From a checkpoint of a small self-supervised image encoder.
Data: trained on photos of plants, animals and fungi (iNaturalist), 38949 training examples, 17.1 epochs.
Rows from block 3, named by matrix and row number. Each number is 128 + 24 x the weight over the matrix's rms, rounded and kept within 0 to 255. All counts start at 0. Numbers have three digits each.
# fc1: squeeze-excite reduce (model.blocks.3.se.fc1.weight, 32x512), inputs 309-411
fc1.0:110137145100148151131130142150105096091145104149130153166155160177123104119130138154150137110128146123119112144137128144147158142100103079133109140113154158124146116133142114132140127154125110144088137093127115168096165113151125160133134148122130121100126118116125137110128129148143153095136166112123142153117
fc1.1:138111145115122096123122144159128098135113139129108143118126123087088114129110127152123128123125098122099122144108154133137150123115103128135131105107137128125165121101126112125122075119133119144128114137124111128120146164120124155108107079118131142112113116098123100097144134177144108116106095106140086123148
fc1.2:165121124134179156145087137093051162128125141131165166153169109147125183138102123170161086142107149074173104140100110134146130130089131141198154123087142169115087114146135056191161184194146165104156176128181108146132152127113118122118129142153142124120106184153163117136120094122136146140078152149130117178118
fc1.3:125125113122106123100149124132124132107135123113136144111115122149102153120091150096134104107139105116092112100135144112114143123129127111110125124146146137144143126090106119127100134132133133136143137116120110123104129133129127142109122140138144164125136105103146163107126142150071108134120105089142113121136
fc1.4:096120129133093128127094111120114104104137119129146118100137135128107091114144145094130147105154088119092142136152134118121143132189145126122146145104105132102107122122080115110127120128112119138131125137122129146111129116140142121136136111143117145129157144129124117091112091113105132124090155167132147127132
fc1.5:141101093132143121138126109118106135150100143107126133116141147124185134120116121123147143128112127107100104118118118120127119128121113128098138095140130098112137117102085118109139128144098130124144153139140122117147120126118105110111120090157124115120109091120123108114135120136110097133092133114124129137103
fc1.6:157155157115128111138131134145112112149132113126106105140121148102146135147156144130132106123096109113138135110154165111132111097100110105132120123112107118113111122123126104154131133115127115109120095116110074129136122132112147137083128142140107116141121153135133111144097118123119153132121118153164103140125
fc1.7:064065111125151118150190137154143107152077146152135095065057120113156127159155134078125129129153121175158131139136159105138078082157121082085133136107068085141172159144083147126116147095117109146122150125151126148137094085146111138136119125156163095138173098157150146166095151152079081119127043095116139156104
fc1.8:053057122136149113168146141152125077158065104140127076090114123122106126134184135098113107151138138147115110123088147109149110082153144086102101111120068108150154120091091150131105134124123113136127140141091090157130126128157110133133146161147127122131127131149146157103116122148120071073094076105125103151141
fc1.9:104125108117165116124125137142125132123142128127152109119103136118147115114105142149133129113126110123128144111150122097133124137085143105106130138130124089133133140125120134129120172160120154172138162102136096090104130119150130127143120140112102135110130102136137121125111121146126161141159129118132078115110
fc1.10:121117088135156115129139122100143126153132141139111123139121134138127121160147115153132095134116106130140136114131125151146145138148124119132102141142098144143128120126125089113133120100117118086152092135116142145119136108130125109120126106123123125145149116120147116144124105119143116109126157117094092127126
fc1.11:084108121141146126123127086134129137109098082133111117122080080127128112125159133149107110119092138145136111103126133118116152119124147098132099108087106092132125121088111117153132083125123122124122127153149106096135122107151106131119095103132120133095128112166123119127142115140159131125146109116137121136132
fc1.12:144129132154134138137110126117148116131126129110143109092132140113113126123162147149128108090140102154160143100132155132120114087124134152106105113143123082155150137145074162127133126118127145098148117116125136158152095107119117105106140091126122132141151111164131129118101153114122086119123107138144105119130
fc1.13:155095145100141140167177128149113121108187100124111176136109111107117149139111138143133136110118120137099122147215123129140167140129136129091189151135139132121116163102153119132084141113118156154132182113122145152121079139142139166180129108164103125126171127130135122093161118182150130099163150124106141132182
fc1.14:098067125146141130115152124161125131104111094123104103128087138115104151153166152159116088153132148139139085145102135140125098121146157094124112143108114071118191108135039138123147138117116125141121108103099116141139147068151110152112093139159114137130157157131124127122066154168122064112132102133113147154115
fc1.15:158152119094177106129105144077131119172151141125132128134119127095125138138138137117138066150187141136123111142148140113151114111147125104157120109097060102118158120106108116095148153141096105094134129113176126132118123129138108112127114140097157140153123145155132126134107116115106110123095093141128176163121
fc1.16:139106139137104122116112113139141132063108148100092140167100096090149138150095112138129138107088115104097108127089150110131117135131139124100100136113149127112135077133144121144123128149139089109142100161138136096066107109110158125140120118112101093121094164139161101135115129039098105120125067103092120107100
fc1.17:138115115151127083140119108137102091141142119120090154131117123125132127116129152095142115152131109131125103109131103093111080118154117095147134111133124110151143123141110113112114122123126132124132104101109125108157155139171117158135101134138129101126137119150146131103113133131082108157116139148138096089132
fc1.18:096085114135119143173121117079157117106148113149146118117116141131123125123121125156127135148109144126093154126111097109124118128128111142112124114115144136118111139123140135094106129158097133124088120156121112138131111135116125108133144088121122142108121134138115120126140106139133104121126117151147133134128
fc1.19:080089129142153155146141113160141138144077098130109091072108132081114140148155166124124049158166146157116156137152135139096079096189132066108113128118021064167161108074102152145064139126118151144131148127103122136116107112101134143150112141090088114115156121144185112080048169094107055107086080118149155158134
fc1.20:134122096129117127114139135140105170112127091124168127161115124140112113140123114123126090138123133142126126118141158112119139157057106117106138095127147129100113120097137131093104127101127116126142121133131112114109137106115137137121134111132092154141153131136127127079128136113118136133119115137123131113117
fc1.21:100117120122101119131101079104124130126113128129117114129122123129154116127135115139137127091086125079116121050118126115113124083114109153084126121115142107122159136079135138144101123092107147081129119094153115054141096135078132104113146101125101099109065094138110151072121111068122130063076137119135167107124
fc1.22:099136110138136133146120101084156121166089140154123098116131163117154168151174137094160090175163158169175123109149137090125110147166150115145132126112090107137158136107135150124143183142134129066122164141181103147144125148105105157138126131171127139159129150150144120116063149111156099127094135164090169106141
fc1.23:088130149110105160116112082106101129146137114087092122132137099101138141104114089122085062105115113108115116090119113164135100090127077118077123143116108140130118122086099087114120154119138106115092117089132120104106108128147134142123149128137073112098128085108152127113135098099106146113120134108152111124101
fc1.24:137136097130128127135142143146138123129112147121099093106086117182136130110156114135084148160141130115118155134115133104124136134132108102142104141131134120127150125113124143120143135157090119134123111133106128144123135101128117111175133115148115122120123140139098130129136108146121111109111135134144117128136
fc1.25:125131150107119140131091094142099131157140104121127118105126126129128121109118133093146137134123108106115108129153126102139126132122155130164126153077139136145141119122138144121103157102136156123114109118136113118118120110153103133100164137115145109089127105083116144122110131124121107126127111129152128127120
fc1.26:092096109146143146141173118141113132110093128171106127146138139117128140140148123114117084157175133129139102157112132109136128137143178087146130125117090124135138157169067093144122122182118157119133136146134129098114142140127106125152113134118109143138144122181181114159082153157158091121131135130115173157113
fc1.27:119098123131122127106126114029139141138136152144024139066134120054131128187134121112137059107132115135099148078110119090124126079128119125095152120151110131141139130074124136087086121091103160035136131102111141051125087134081159038132111124088079126126163135163139153043095125030114123089109104116123162141135
fc1.28:076124127134096134131092122092143128109133130137146120115088127137140147114125147144107148111151107143132112126140123155146140121119119119124118132107137128130118146149101140107140126142164126128121135096120127129138118120118102112129124129107116143168122151118069122132138132142116124123119142127125128091120
fc1.29:115104109117125158082122137083162125148141116113115141077166115076108160135167164089104085133147129168121140107143153115134122122147113124069130168112120150174132143052119152147075137104136172103106151162122189088124071143118127116162136122134088123121159135135129150071131150075142160099070100171114124146134
fc1.30:176141159120126133142166138147116100158099161137130111158175074161087134138141108201162166130127121159133139169101106117125146131092117148147089093112155158133113157139157129101145119151130118181153100148140124146145142131146132148134091130158139112139098126122112155136167115190166140138175124150139139140139
fc1.31:141134121096113127151099127097144131141138162113125138110140080126152117093147099149102078087097139150108097139123086159115123127116127125130110102130112138118115119120086097142149149114097126112119103115139122164112155098140103115091133089105118152110123134113130128099152104147107150114108141099130091112125