python train.py --color_jitter=0.4 --method="simsiam" --hidden_act="reglu" --inner_norm=false --moe="soft" --num_experts=4 --patch_size=[2, 2] --projector_hidden_layers=2 --optimizer="cautious_adamw" --learning_rate=0.0016 --max_grad_norm=1.0 --adaptive_grad_clip=0.05 --batch_size=128
Rows from block 5, named by matrix and row number. Each number is 128 + 24 x the weight over its row's rms, rounded and kept within 0 to 255. All counts start at 0. Numbers have three digits each. After the name is the row's rms in percent of the matrix's.
# convs2: project pointwise conv (model.blocks.5.convs.2.weight, 128x512x1x1), inputs 192-255
convs2.0 099:107091089131100153131151143137095113095077098103149119167137074079126091167130146159195108136143121097108114155094102125127153148107120121162127097180129113125126168142155106161163167128133108
convs2.1 097:079101161130118144156170102079082131135135113122097098106135128161138091117137127183145145104098122094082110163156125150117136132085125095106141093108120113082148137110106161109143120122130164
convs2.2 098:161094105134159157116104132119121123159108124137121154155149137131111148118131132162139139163172128146157138134105112136137134137156139162140092112159146126160076110139126126119102154110138124
convs2.3 101:125135106138147096136096167124155102119105133150124149119144122101117135150125092164135101110132126148112097135149123144117156121136148157192126144150154126139121126109127111136163156126118143
convs2.4 098:127133071150152151131078140144129112155106120125136151109135114111119147097135145142122146179134137137149148134119092162149155173106140141179114119161147143166126157123132154115173150121143122
convs2.5 095:135109136115104117131162083079115142112143141127093078124141141170101126146110121142139156086094150095098119113149133125107124128086124132107163138111091098069106103109117158132137108121105154
convs2.6 106:129146089096135109127117096119125152129111119104116086134094081111175097136097147092167096101168131162161131089087107132107107095132123138075138117096101125113140106134119094172094135140135114
convs2.7 104:127117079131120082121157144110114122124124175148128151136139116106140138134149117109168142119151143137122159156141107134138127149103165146124143135150128143142112129137123100116115156141128120
convs2.8 101:158119136120145138123112147133169123126145148121123103130139134137128120123134146099164134134132149123160141119118110141135120130089131130125095147118091127132114123127147075140109128119136153
convs2.9 100:132101126159101106157134168087108129183110137170135146071151171117082154119113108184107156130105144105092159151162145143141161136146114141176103133163162110125141152113103165090171084124099095
convs2.10 105:149139137129144125127118144135146114088089136092137053162073078137148135140112140111153123116122129132156119119090121107118118110082143124099113120110110139149131084107172080149118132118140104
convs2.11 099:153180065128106100087103123160138144112113142123170163155095116105147108163141161091130115130211115165156130125103118098111118115143151125099141149108113104162136103160134100150103159168138133
convs2.12 102:121128142115118169152139132148137114072128153102127072130121119123146102151103137103152097120116144108112102125139108094115134124117119083087140124112089102150137119117166066152158123130154131
convs2.13 101:123122135114161148149098151150133132138108124136130103154089114147134110145112155103163130096173118172153141111132092126144133143105132151119127111104143120130125104140159117148089140112150110
convs2.14 106:121113132110107116130125121134126132122125103189136173137140156138103148102146127160106132105110073119135102131131147142142133114155126132127123122158141118134171117146105160105169097097107167
convs2.15 095:147122149143129192132091151128115113129125143098093097112148151161110167056123132132127122160076115108118168133091154144089129140116124141166087118154135125161127132140131131101126156127133104
convs2.16 101:162158094137134138118097108109119132108118163113163137132140127082144107149143175122113122126153136130144138127079117115123117117147115121084074150130156149121157144181104100169088127136112106
convs2.17 105:147113159157125170138119091139087135148139099149104140141143146158137137083148152131103154128095153111135136120116164127136129117141108131089115137124114135115143135122145136122125125116100123
convs2.18 099:141142141123116138099106096140137149143164115158116153131143142134130105104132152098129130152132155122177151072104126116146079095162137145101116161106091132126099109126113133140081132104118150
convs2.19 101:123135127155127155131134154127140113129112126090117092100123131134116134101126108158122138150108129101121125147160103167142158147118151093158129123151130126112106169122116134088160114127133099
convs2.20 095:150129116122098124106118155142144121124072130091142132131130121106133144102141146152137102136165099121154119172131148137149160100126135135144150099142122138129106121130113186124126166108118136
convs2.21 095:142122109103171136112080131136119109166067084139183151141114151119129123082105114112124134161133103103133101085117131158112140127124113132161120116117142121132133134093116120144152132149135154
convs2.22 102:125153118114131113129146079125138127107140118106111102140072105063154106152141128089122104107165098138121092121121111108109066107148120117103141125100102100103160087129120112154129119124162107
convs2.23 102:166102145132122171123073137149129131113112127080138136127069109117109114101109142114143121172144093112123092159136117134103117104126160144171138128093139126176062120125117110116150150139139118
convs2.24 098:100137128174124130136188138097129141110136170143109112146133154094116125174119131125128094069139165146141142122141106119129113128134146127130154127088114121118151163136144122114123102155112144
convs2.25 097:166134146139185169120082123132132112117119122095098059122140102191121134091095132119158144137093112100120115109151115134095085161119173091114089118105143149121097084078159121116123131119136128
convs2.26 098:131122167135148123117098143111113086134153105141106118133146152182085149096134096172135158118109083089137145122175130149133120126154127171147141144124123131129114113156125168106116127098117135
convs2.27 094:130125118133138155137075159179155102114160155122140118130101103152115136109089140133121147147081130109142172118109131119133127134124133125149085122126153143169125137133134094105139133134154107
convs2.28 101:137107120164166110102091170125153095137112138133155135097144139148115164096108138135100123145125150087146127145129149136146161164143142143187085135165153166145096132156102135092151120124126125
convs2.29 099:155115093121135107124059134135150127138103163152154160129146099141132153106104159138137130147146124166156180113112101132148140144139132150131108123148160172173094138129121142125109132126099133
convs2.30 096:180132115118149113069108084147127127121106109130142093135080109168123107097135164091108138155110116143135126105133135115143091080118133148100097122147105166127084102076156085110078123119110150
convs2.31 102:134120135136110197138123154152145116111121135097136130114150144141098147092106135123118110166084107050143123138162133145091158102103111102118125124129129121087142134125118095141130171101111121
convs2.32 102:138117139121142143114098109102147099112164126144127149090132140159114143097128115145106126176106109142096137152104151128146151126148155117141134148139179148137086130151133162094161100132096133
convs2.33 100:130109165162201147091091153153135118152132131134137125112151170162088156099117143136109167159110139111156153120153166116145143112165167181145092144098134142172081118116141122124098120119125123
convs2.34 103:144154132106136120102074096144125108125118104093157100120094070138144125116118162072154140156126114147134112107096134129121078076132107126096090125080143137141105100129153074128095131148147135
convs2.35 099:139111139168142148102140122121127128159169134144125158101168142153074121111121105177126124169094140128148161132174111145116168139139123129195108126143131145136130140134088170111158115120117142
convs2.36 102:125134162125145169131111115129117127135120101124120143147140141139157133085150133110124148152074138108120148101121141106118099073127129149077138159088112127119113095145118132118078126122090152
convs2.37 103:117141103147117110156126169115128115143137114105120159099159108120102150109150117146117110125122128121092170152166125133122160157127162109172120119180169132118126199115111159117138111114135144
convs2.38 101:113077127140144112129103155075107094144116123166098115128163132172103174111125096190119148123113156110097123143147129153139149179113143135168105117136121117110110173115114172103108146118095109
convs2.39 102:126151194110119171150122101148105092091151097109123118122126124170107123106142094093135109131090123096096121122133130115088114071138139110067131125069128141086120126104129114136163102135137135
convs2.40 099:098116126168136105167156156114119124129118156137086110102143131095138133144128112152122144083096145090085141120164138117129178160104149101138132124143172108112140170138142143131172129135143132
convs2.41 102:112130115131109156156125160126125137124117163114136102117152088127119128140095141122154102147147140144152137130122093144107151142086132119141121098155129151136155152103130123115132156141148130
convs2.42 097:164121099095146156123124117133140144133126144103155149139121115152164154132111174129092139136128163133158146118069136157131107118145114136114139139137109152142113112118142103107099154127103153
convs2.43 096:133121097155123094137194118085112184101156124125122127122146126114160117189162099151108117104125141162123160101124121093171150122115138135127153146143111097150119140146144146129113110128124139
convs2.44 100:134153115124147097120183115126124164117156100131117101124111133101142122185114118094117110134157130140153112107103131143125122081134106128088139137116104089093169074131141112127091130142148124
convs2.45 098:174143103118182170111085123161155139134121135120176155125107127122147142100116143136120100148157126112115123157129132163103139129145130154165091140112195138165115104137102163136149120155124111
convs2.46 100:083161140127117107159153123121135124098146105093113064111132133115120129147131115113153106111135122120100094096165149126141135143130114095098147100112115113126121129101147123131148128118136145
convs2.47 101:124161143132201109092090112098138102161154082130145127120136108098117092146142147103089136104131133152124131101152129128116116111164109119104142130100147149134115125109118112116120119159115183
convs2.48 104:123145152142101138133162127130136157095129128079126077150098104147149108153119127070145122081116109116088091101116093098114139117104115081095146104117088116089151117116161106165144118106124121
convs2.49 105:136087161138122134114145128105109098128125126160138151095107142158115132081137097160094124109095110097142101154119169149113172138144110118125117160149161137120117124118138168097151124121136136
convs2.50 099:102130119133106134187141129120132116060131138064121138143101118092140109156118128134142121095139120109112113135132122117129126141122118087118150099109119102118147161146161122146168123152120122
convs2.51 097:148127146125175151106126110150151090134129086159156111102080134153130140152085124100087127184121127138160109148090124078099094083130144148085122174078114134159109092119155105135137125158147140
convs2.52 106:151127103105116130106089118160153148101133127110144098132093072104161113150083149083137120158172125155119125129120116136100110091119099120101108158087102117149117123120122082157107152150152139
convs2.53 103:096151136106095099116143140131123152107132129100108120151091122136175096167121119068166105108128108112141110121113116114097077125110137130074163131126072101095163081125159097130108132108128084
convs2.54 103:110123114128157140098065160141143094142106112112129118105099106104104118088105127143146126159117091110109092140157090150123132128131135121182107136145163129148091144116106121123156147129154107
convs2.55 105:120114095126129089111123181124148101135089144142138155121126099092138131114115128149147127131130137141110164115161116156135147166129135136179113127147177158116120144140128147123138108132145121
convs2.56 099:128105090142158111116079158122120101139091100152137160074129151114113157118144109204118118159118160137145130149145132167155168131130125164190085141161149165162102158133110148120127114107133120
convs2.57 103:104105122121087130153168127130110112123145153131135153124177140080112140151173113115081115087119156124131146104111140101155135116097124144094154126130124145100141181156092132110118103135144129
convs2.58 104:121127139150115121149130130110121149112153150173113143128156138129123158137160176144134145091139149156166158109109161105143125148158109147120166138145092117144135108151136135089110146107091171
convs2.59 097:147108128130167072085129151097138105156136103143109165101093133144116138088186083143121159129139144128089112114162119185143112125138147112149148122161156135139076084139102180113091104094100125
convs2.60 109:080102160150114121136173130127110105123137132161100131139151170146109145097122118149128126097084108117156143164091143146122137147154145128142155120140129118121142108141097143120127128103115117
convs2.61 101:128161126136124177129112140174155104090133137094147099119094093141156119133088116095151097100129080123167132144148072118094126103117138112115108145150117125146134111119130092161176150115161131
convs2.62 093:146112167134140172132121151146123164145125149099104144137130151139138150093115157122146126143135169139196162158140126133104136155143119144176095114136140153152127148135135099120122150117108154
convs2.63 100:148107121100148174123073174169131101140087110098145106162096077123106135089120116146147136188140107128117073143133123121106126144121143125148072110150154158163098116127138114110178168091141113
convs2.64 103:121162152103124168137151133149110146095124133078165081148096107136189106144112163058159074144123113136163086104110138105096109080138114113096111139113107140141152118123153063157134147128140153
convs2.65 104:143157158112128141114114078131120152129129085118118144136136122132143132105131121081106147131117105144115123124130144116144104100146098135066125148111088134079109086138139155145080117132131156
convs2.66 101:134125189148123129146106101113112137131152108103087095124109140191107130096138133132126144133110113127093101128124144087122147134104156130103158129129113132097103117132135126113155109128120143
convs2.67 102:107105153155119161135132182153119104131136147091135149086117136126115119082150117158126146137081119082103138144136151139108187163106147119175125121182160173157124155115096116094172138102141096
convs2.68 105:130126086139103118123128130117133126140111105153119175138166143091141146161129129143103155141154151131139165122116146127157163100133115138134122146155163142111150154160119142136086118163109125
convs2.69 102:118116103169155132139120134106122099154128154111119140132159138086105173138144111173100153159132130116025125159142102119150151139110156140154139144164193138140141172147099154134171080139117125
convs2.70 098:141129182118136142114127097133141078117129110120133081103110142199126141092124116136123109126099134112156109120124150124102091112155133115109122129092124111122125101136127134129160093118120167
convs2.71 103:111092112139147124133106127123099135156146170156129161115164148154101162087150131158116137146160158141145179120105136126156149158170119151135121138184159174135134138141109138089113117130087155
convs2.72 100:105126161123109151140167088113130129116179133095122098102143149104117121142159127130089112120106145100123131146122150122116152121156115140097144113107107120106140151121138135138142098148116153
convs2.73 100:106117175116096168112202133097103130106152137145100080125133165181132122122134115117139137082078141084115110138108121112103110125101104102069123131085081090063136117103128109165136137139115130
convs2.74 100:135112118144145143150088133130149095139123137130168147126158142136114151104105123125137155153080151106126174121112130144155148144154125166180118148122150127116114168136107127098131123159130151
convs2.75 097:095156108148111061120166095135124127121150089138112170116107138117171106147131141072120133104125142141127127105126119121131126103126105113107136129123127080106147122133121127164138135124165145
convs2.76 098:104126136144112141166153134118116123120129138117100139126152152148124122142145115152095147136143143081120113147155155124123176161124149129147147121146151100103151169127134157126152101103102150
convs2.77 098:133122093116136110081094118117138159149130150128149162135122145102143118139106149120120127137176161202155152134089127142135105126154123149111132161137120120149109112149155104145097153149114139
convs2.78 095:111141123170086111140174134120114151180123133153131141120165149093128136160148144159107166127118148123094127167151129125132138152089129113145140120130138111122191153137105172142162130161130151
convs2.79 096:091097139156128134136169149085105133136117156131115115108151129124123133157114096163120162089118121160097117150159120115136176181125137112181129113168153110121128174127121163129169093103113149
convs2.80 097:169142137088151146120087093144130115110157098084163112140093124138165113114110172081134106165138094138154126097121164135091100075133116122081070131093113140160149106137129090154138130129125135
convs2.81 098:113109162140151111133127139093115139148097094167138144129122147144125128092133134164105132102093113115110097151147193147106126146176143144126152139113161145100126126118124209116129133103112114
convs2.82 096:137166109123085118140174120136147149128125120156128125171126140089148102169142136085118107137183133143178100124109129106109128117113113118087161145120111103115162087130154121128092151152122139
convs2.83 098:072132131132100123134181097118093139128138120145110130141145154151097140135143068161129127089115134100092080119138147141121152137143096124147166094133149094119124141129115150151139114115114135
convs2.84 098:095116147131113139140155146119105098134152117119080107125143142173101118121160116142125121126094117064099127142184141121146162168123121111131133100128131120103139151127096147134182120120134130
convs2.85 100:186122116156153148084075157122125119188124122147117138076162141134103155090122107196116151155113151134117173161136135128139141125122122168150097131135149137151069144121124165082100115144133130
convs2.86 103:107170105126077093111137140147142141113116163092127130150131099082134099198114130097153083099181139166115109115150092108095117100112136119136114133120119099145130138141146074123126136130150124
convs2.87 100:081111098163093128134149124112123128129118122116105112101154122127097116148171101171134116096136137103115118155135155140124161158105165104195180106156118135090139148123133154137143131112137110
convs2.88 098:172151094102158132102094128161168133118115131127167144130107112117125129100103173116146132165153127167138140118133102149143105087144133156122118131124147142150128125117138125120141130135123101
convs2.89 102:131099142149162126121126111113126110152128110147120147072152154153100134107126124157107145140086133135135164139153142131154135129160132140155105150134157142120084137112117146106117110122098147
convs2.90 099:129132129118114143170129149098139104117122123129141099118145133108126090138138097155129119112114120103109110144127125114125157161087174108143135117132160122128177134129143090126169114150139102
convs2.91 102:165132136118132098093091121163129120143123113139136158134128107095164138090145144090123125149155128163143136117124140146148109097145145169098112170093153145146103084120141127131133111152103168
convs2.92 100:110098090135142144163103185123113130122106142145132152107170139116126155102112111166149133106118142111127147147164100149143172169116135140187061120195143143112113186110100119133117126101135111
convs2.93 099:124097102155145093115118130112100129160090082165090167128117167141123127081147117162128161124133126150117121130126131145124120114135131139141124124144139113137104139157111198137125121137111117
convs2.94 101:126154140108118117146131102139119140123130122095148098136095108130178115159138126067105114128119104128152114119079139088104096095140107124085133144095104106125145079128158115152113099147146122
convs2.95 100:085117108165123107130178095101089129163144139174113167132169091121111135150153106164127125106133135110094134132162101135146160149137123116159124114139112124111128152139110159140157114126089129
convs2.96 098:092085113142119139152118141109112175131085145135104149135154129141166102118132139140160137097151112121138126158119122141122141146110108126126110127186133150103148137159109145130081162123124111
convs2.97 097:121129104123143054082150113115134166147102113166124150142116107119123113160124140106155129144141146149135124120115114140170093135107103117138158114160108138118095104120149129131063170117123138
convs2.98 100:131089164149111155140151140138085096108136113099104103101110119166136133102133090136140114106089103113126127138152144140103108110141145096121134074108099125099132112112123157153147152096155138
convs2.99 106:148144109123146121101099125131149111152125093142168166111108149110163136112129118139095149154122136142125134133113156124142141090171143158140124152106177148161105135156105141126131104145105133
convs2.100 094:114146136109072117153193112110087169149175153138127145137118110084156111185128120106139128101153107141126095108112124091107119134113139097111171117155088098095174097141157107163107109119140120
convs2.101 096:106103107127140128178132136112103134091097118131121096118134137113109119080128107166141139141112150136065138144133114158140147182108126120150127096157117125106149152122127138148166147128133128
convs2.102 105:109148145130094117125142113130099122112141155095129078120126083150131131159118127102175124126144113135110103123112117127086070137118101112088146082140063124150134110117129094136149125120141134
convs2.103 099:153133165110176173102089101147133132132094094124162131106125147163144143094097154110106148156127100164157124118115175117116150101153127151094091104101149141128124113120116130101126144140138135
convs2.104 106:128121111166143072098147120070122144156142086176126174127166193121130135125156104157118153136110150120110122137151155145166141130132119150133156165160127118098117121148104156130129151134097143
convs2.105 103:122149124120157117121119113142128147144152122141154162164115156120160131126137145075115116118126137126136113114130120104117096086136067141071124125099127140140167102127119113145110138161118146
convs2.106 093:089119113141081108133186143148153164147155149148126127131155151101151124174121102119102131088145121136141109123110109115116151126120113108133168118163107121091195167144140100130123153133117125
convs2.107 099:154150134154163109113138131088121111164145114188108172098161155131093145114135099147109153136115123106096136121175160119153128124165155149125143142105139117106120124123117137073127101140105144
convs2.108 100:145130140107149169135085128143117096132097144088146091159097087141166130089135164074144134174088094149125116120112112152087067119130109122106106114132145134142121107110143135113114146112099130
convs2.109 102:100133112147131103148140162101123112140111140157117126123155120116127132142119126155132126120128149131092137152166115119147171156113144117129129112140115142113131174147134131135138122123139112
convs2.110 100:114135137105116134100133106116135156089128121114120112169110110144148104165113154094128091127146127140129107079099152103114110120131114127088143137086086097109133093110173113147099142123136123
convs2.111 101:114135108122143101106139104098157142161134148200134177146176138092138124139135122120151134110157161151131115090125132147167164123154112154113122133175126122107152166132117162112113146130113130
convs2.112 096:105137123135129102137160163126114128146164103118103129121128134132140128148119075145139141095138129121083111133144123139142149180105124080153130100136122118113121133135119151150146123154130111
convs2.113 098:127170131118128115098141130131132106065142082111147107111117133112119107154135093107100084132131104115097104142140157121098090093149132106105154129104098127142112103106117114159152117138127113
convs2.114 097:127108140175146122141124171086150108147139145146113123117166128135099119146122108163108149114125129124102154153181147105165144157113113117144130148134162142098127166104115158117164104133133128
convs2.115 099:087157129105119133159149142151144133083124162078125103144135090124147102165151144082116106099168129121105105129142128095110130125108123093133135116151123113118147130145129079166135148129151118
convs2.116 097:150140135140104166120131165139141124113143145089106105100144073156103129143078148131141121167111142167145156133122098130130121139141149116125093094154105138153128092114174093122162131117131116
convs2.117 099:142114106138118138131128137149137128161133152116144147144136116084138128145112118092130134117162145126134142144114123151129137152110126108166098111157125130148158147131122099131128169154139092
convs2.118 096:120152127092125122115119107163152136117159126137155124146118121118156108173108143085113093118160130140166135089113165129102040091139117142081154132089112128117114070120158133130109149154117126
convs2.119 100:125167138117111144140124090165090145098096129094111095144063101159169118131125163077142101109150123150164109130085129138119098125131112109093161116151081130132154096124156129134126168124138133
convs2.120 101:113141104146116143115141135123137160173135116174110127124139122127083150134155113129158121118128132137070122136143086196181118145117137147180135119181106118095102151090136136122129102105141141
convs2.121 096:117131115123104111148155145133162137129161146140106091130102105074137116161110132136123154132126154121112115122125125098143110122112145106122163167102117127112165122128152132153152129150127136
convs2.122 102:094148145135117161153140122157107128097118150069139100117117111127129104149137103114143109113095072090104104134136129100083119121122129086108115104118121119119134125133139084161158122110152128
convs2.123 100:146177126106128112133107114134146150150172111116140177149130131101171123170125144100081135123183107155132128117114137105110108110161122149104162160096135124163124130154116125097088150137134143
convs2.124 105:142144111122128115115148121121142137152121124164134175137121133119151125132134120099106153109175115165148105090100176119155116117171131178142153101134129144143148117141122155133109140138128135
convs2.125 097:146121097118135107130109130152119131139126141146133159117121112105164094120123127130146130153188139156178136120098141141146129094140123139145114123128132129170124132127132116119105161141133117
convs2.126 102:149134106161146147131137132158106116150094122142143136137119152137083136090154151154107147154136112135170175140104171123147122117153139170149139137153143142166137116143096154126087135135113115
convs2.127 095:122150126118119112118166104114151161111142142143123129139136132119155119183120142132128118114193129149155140126122130097118109084139111156116163124089097114116134116143157108157095142148130135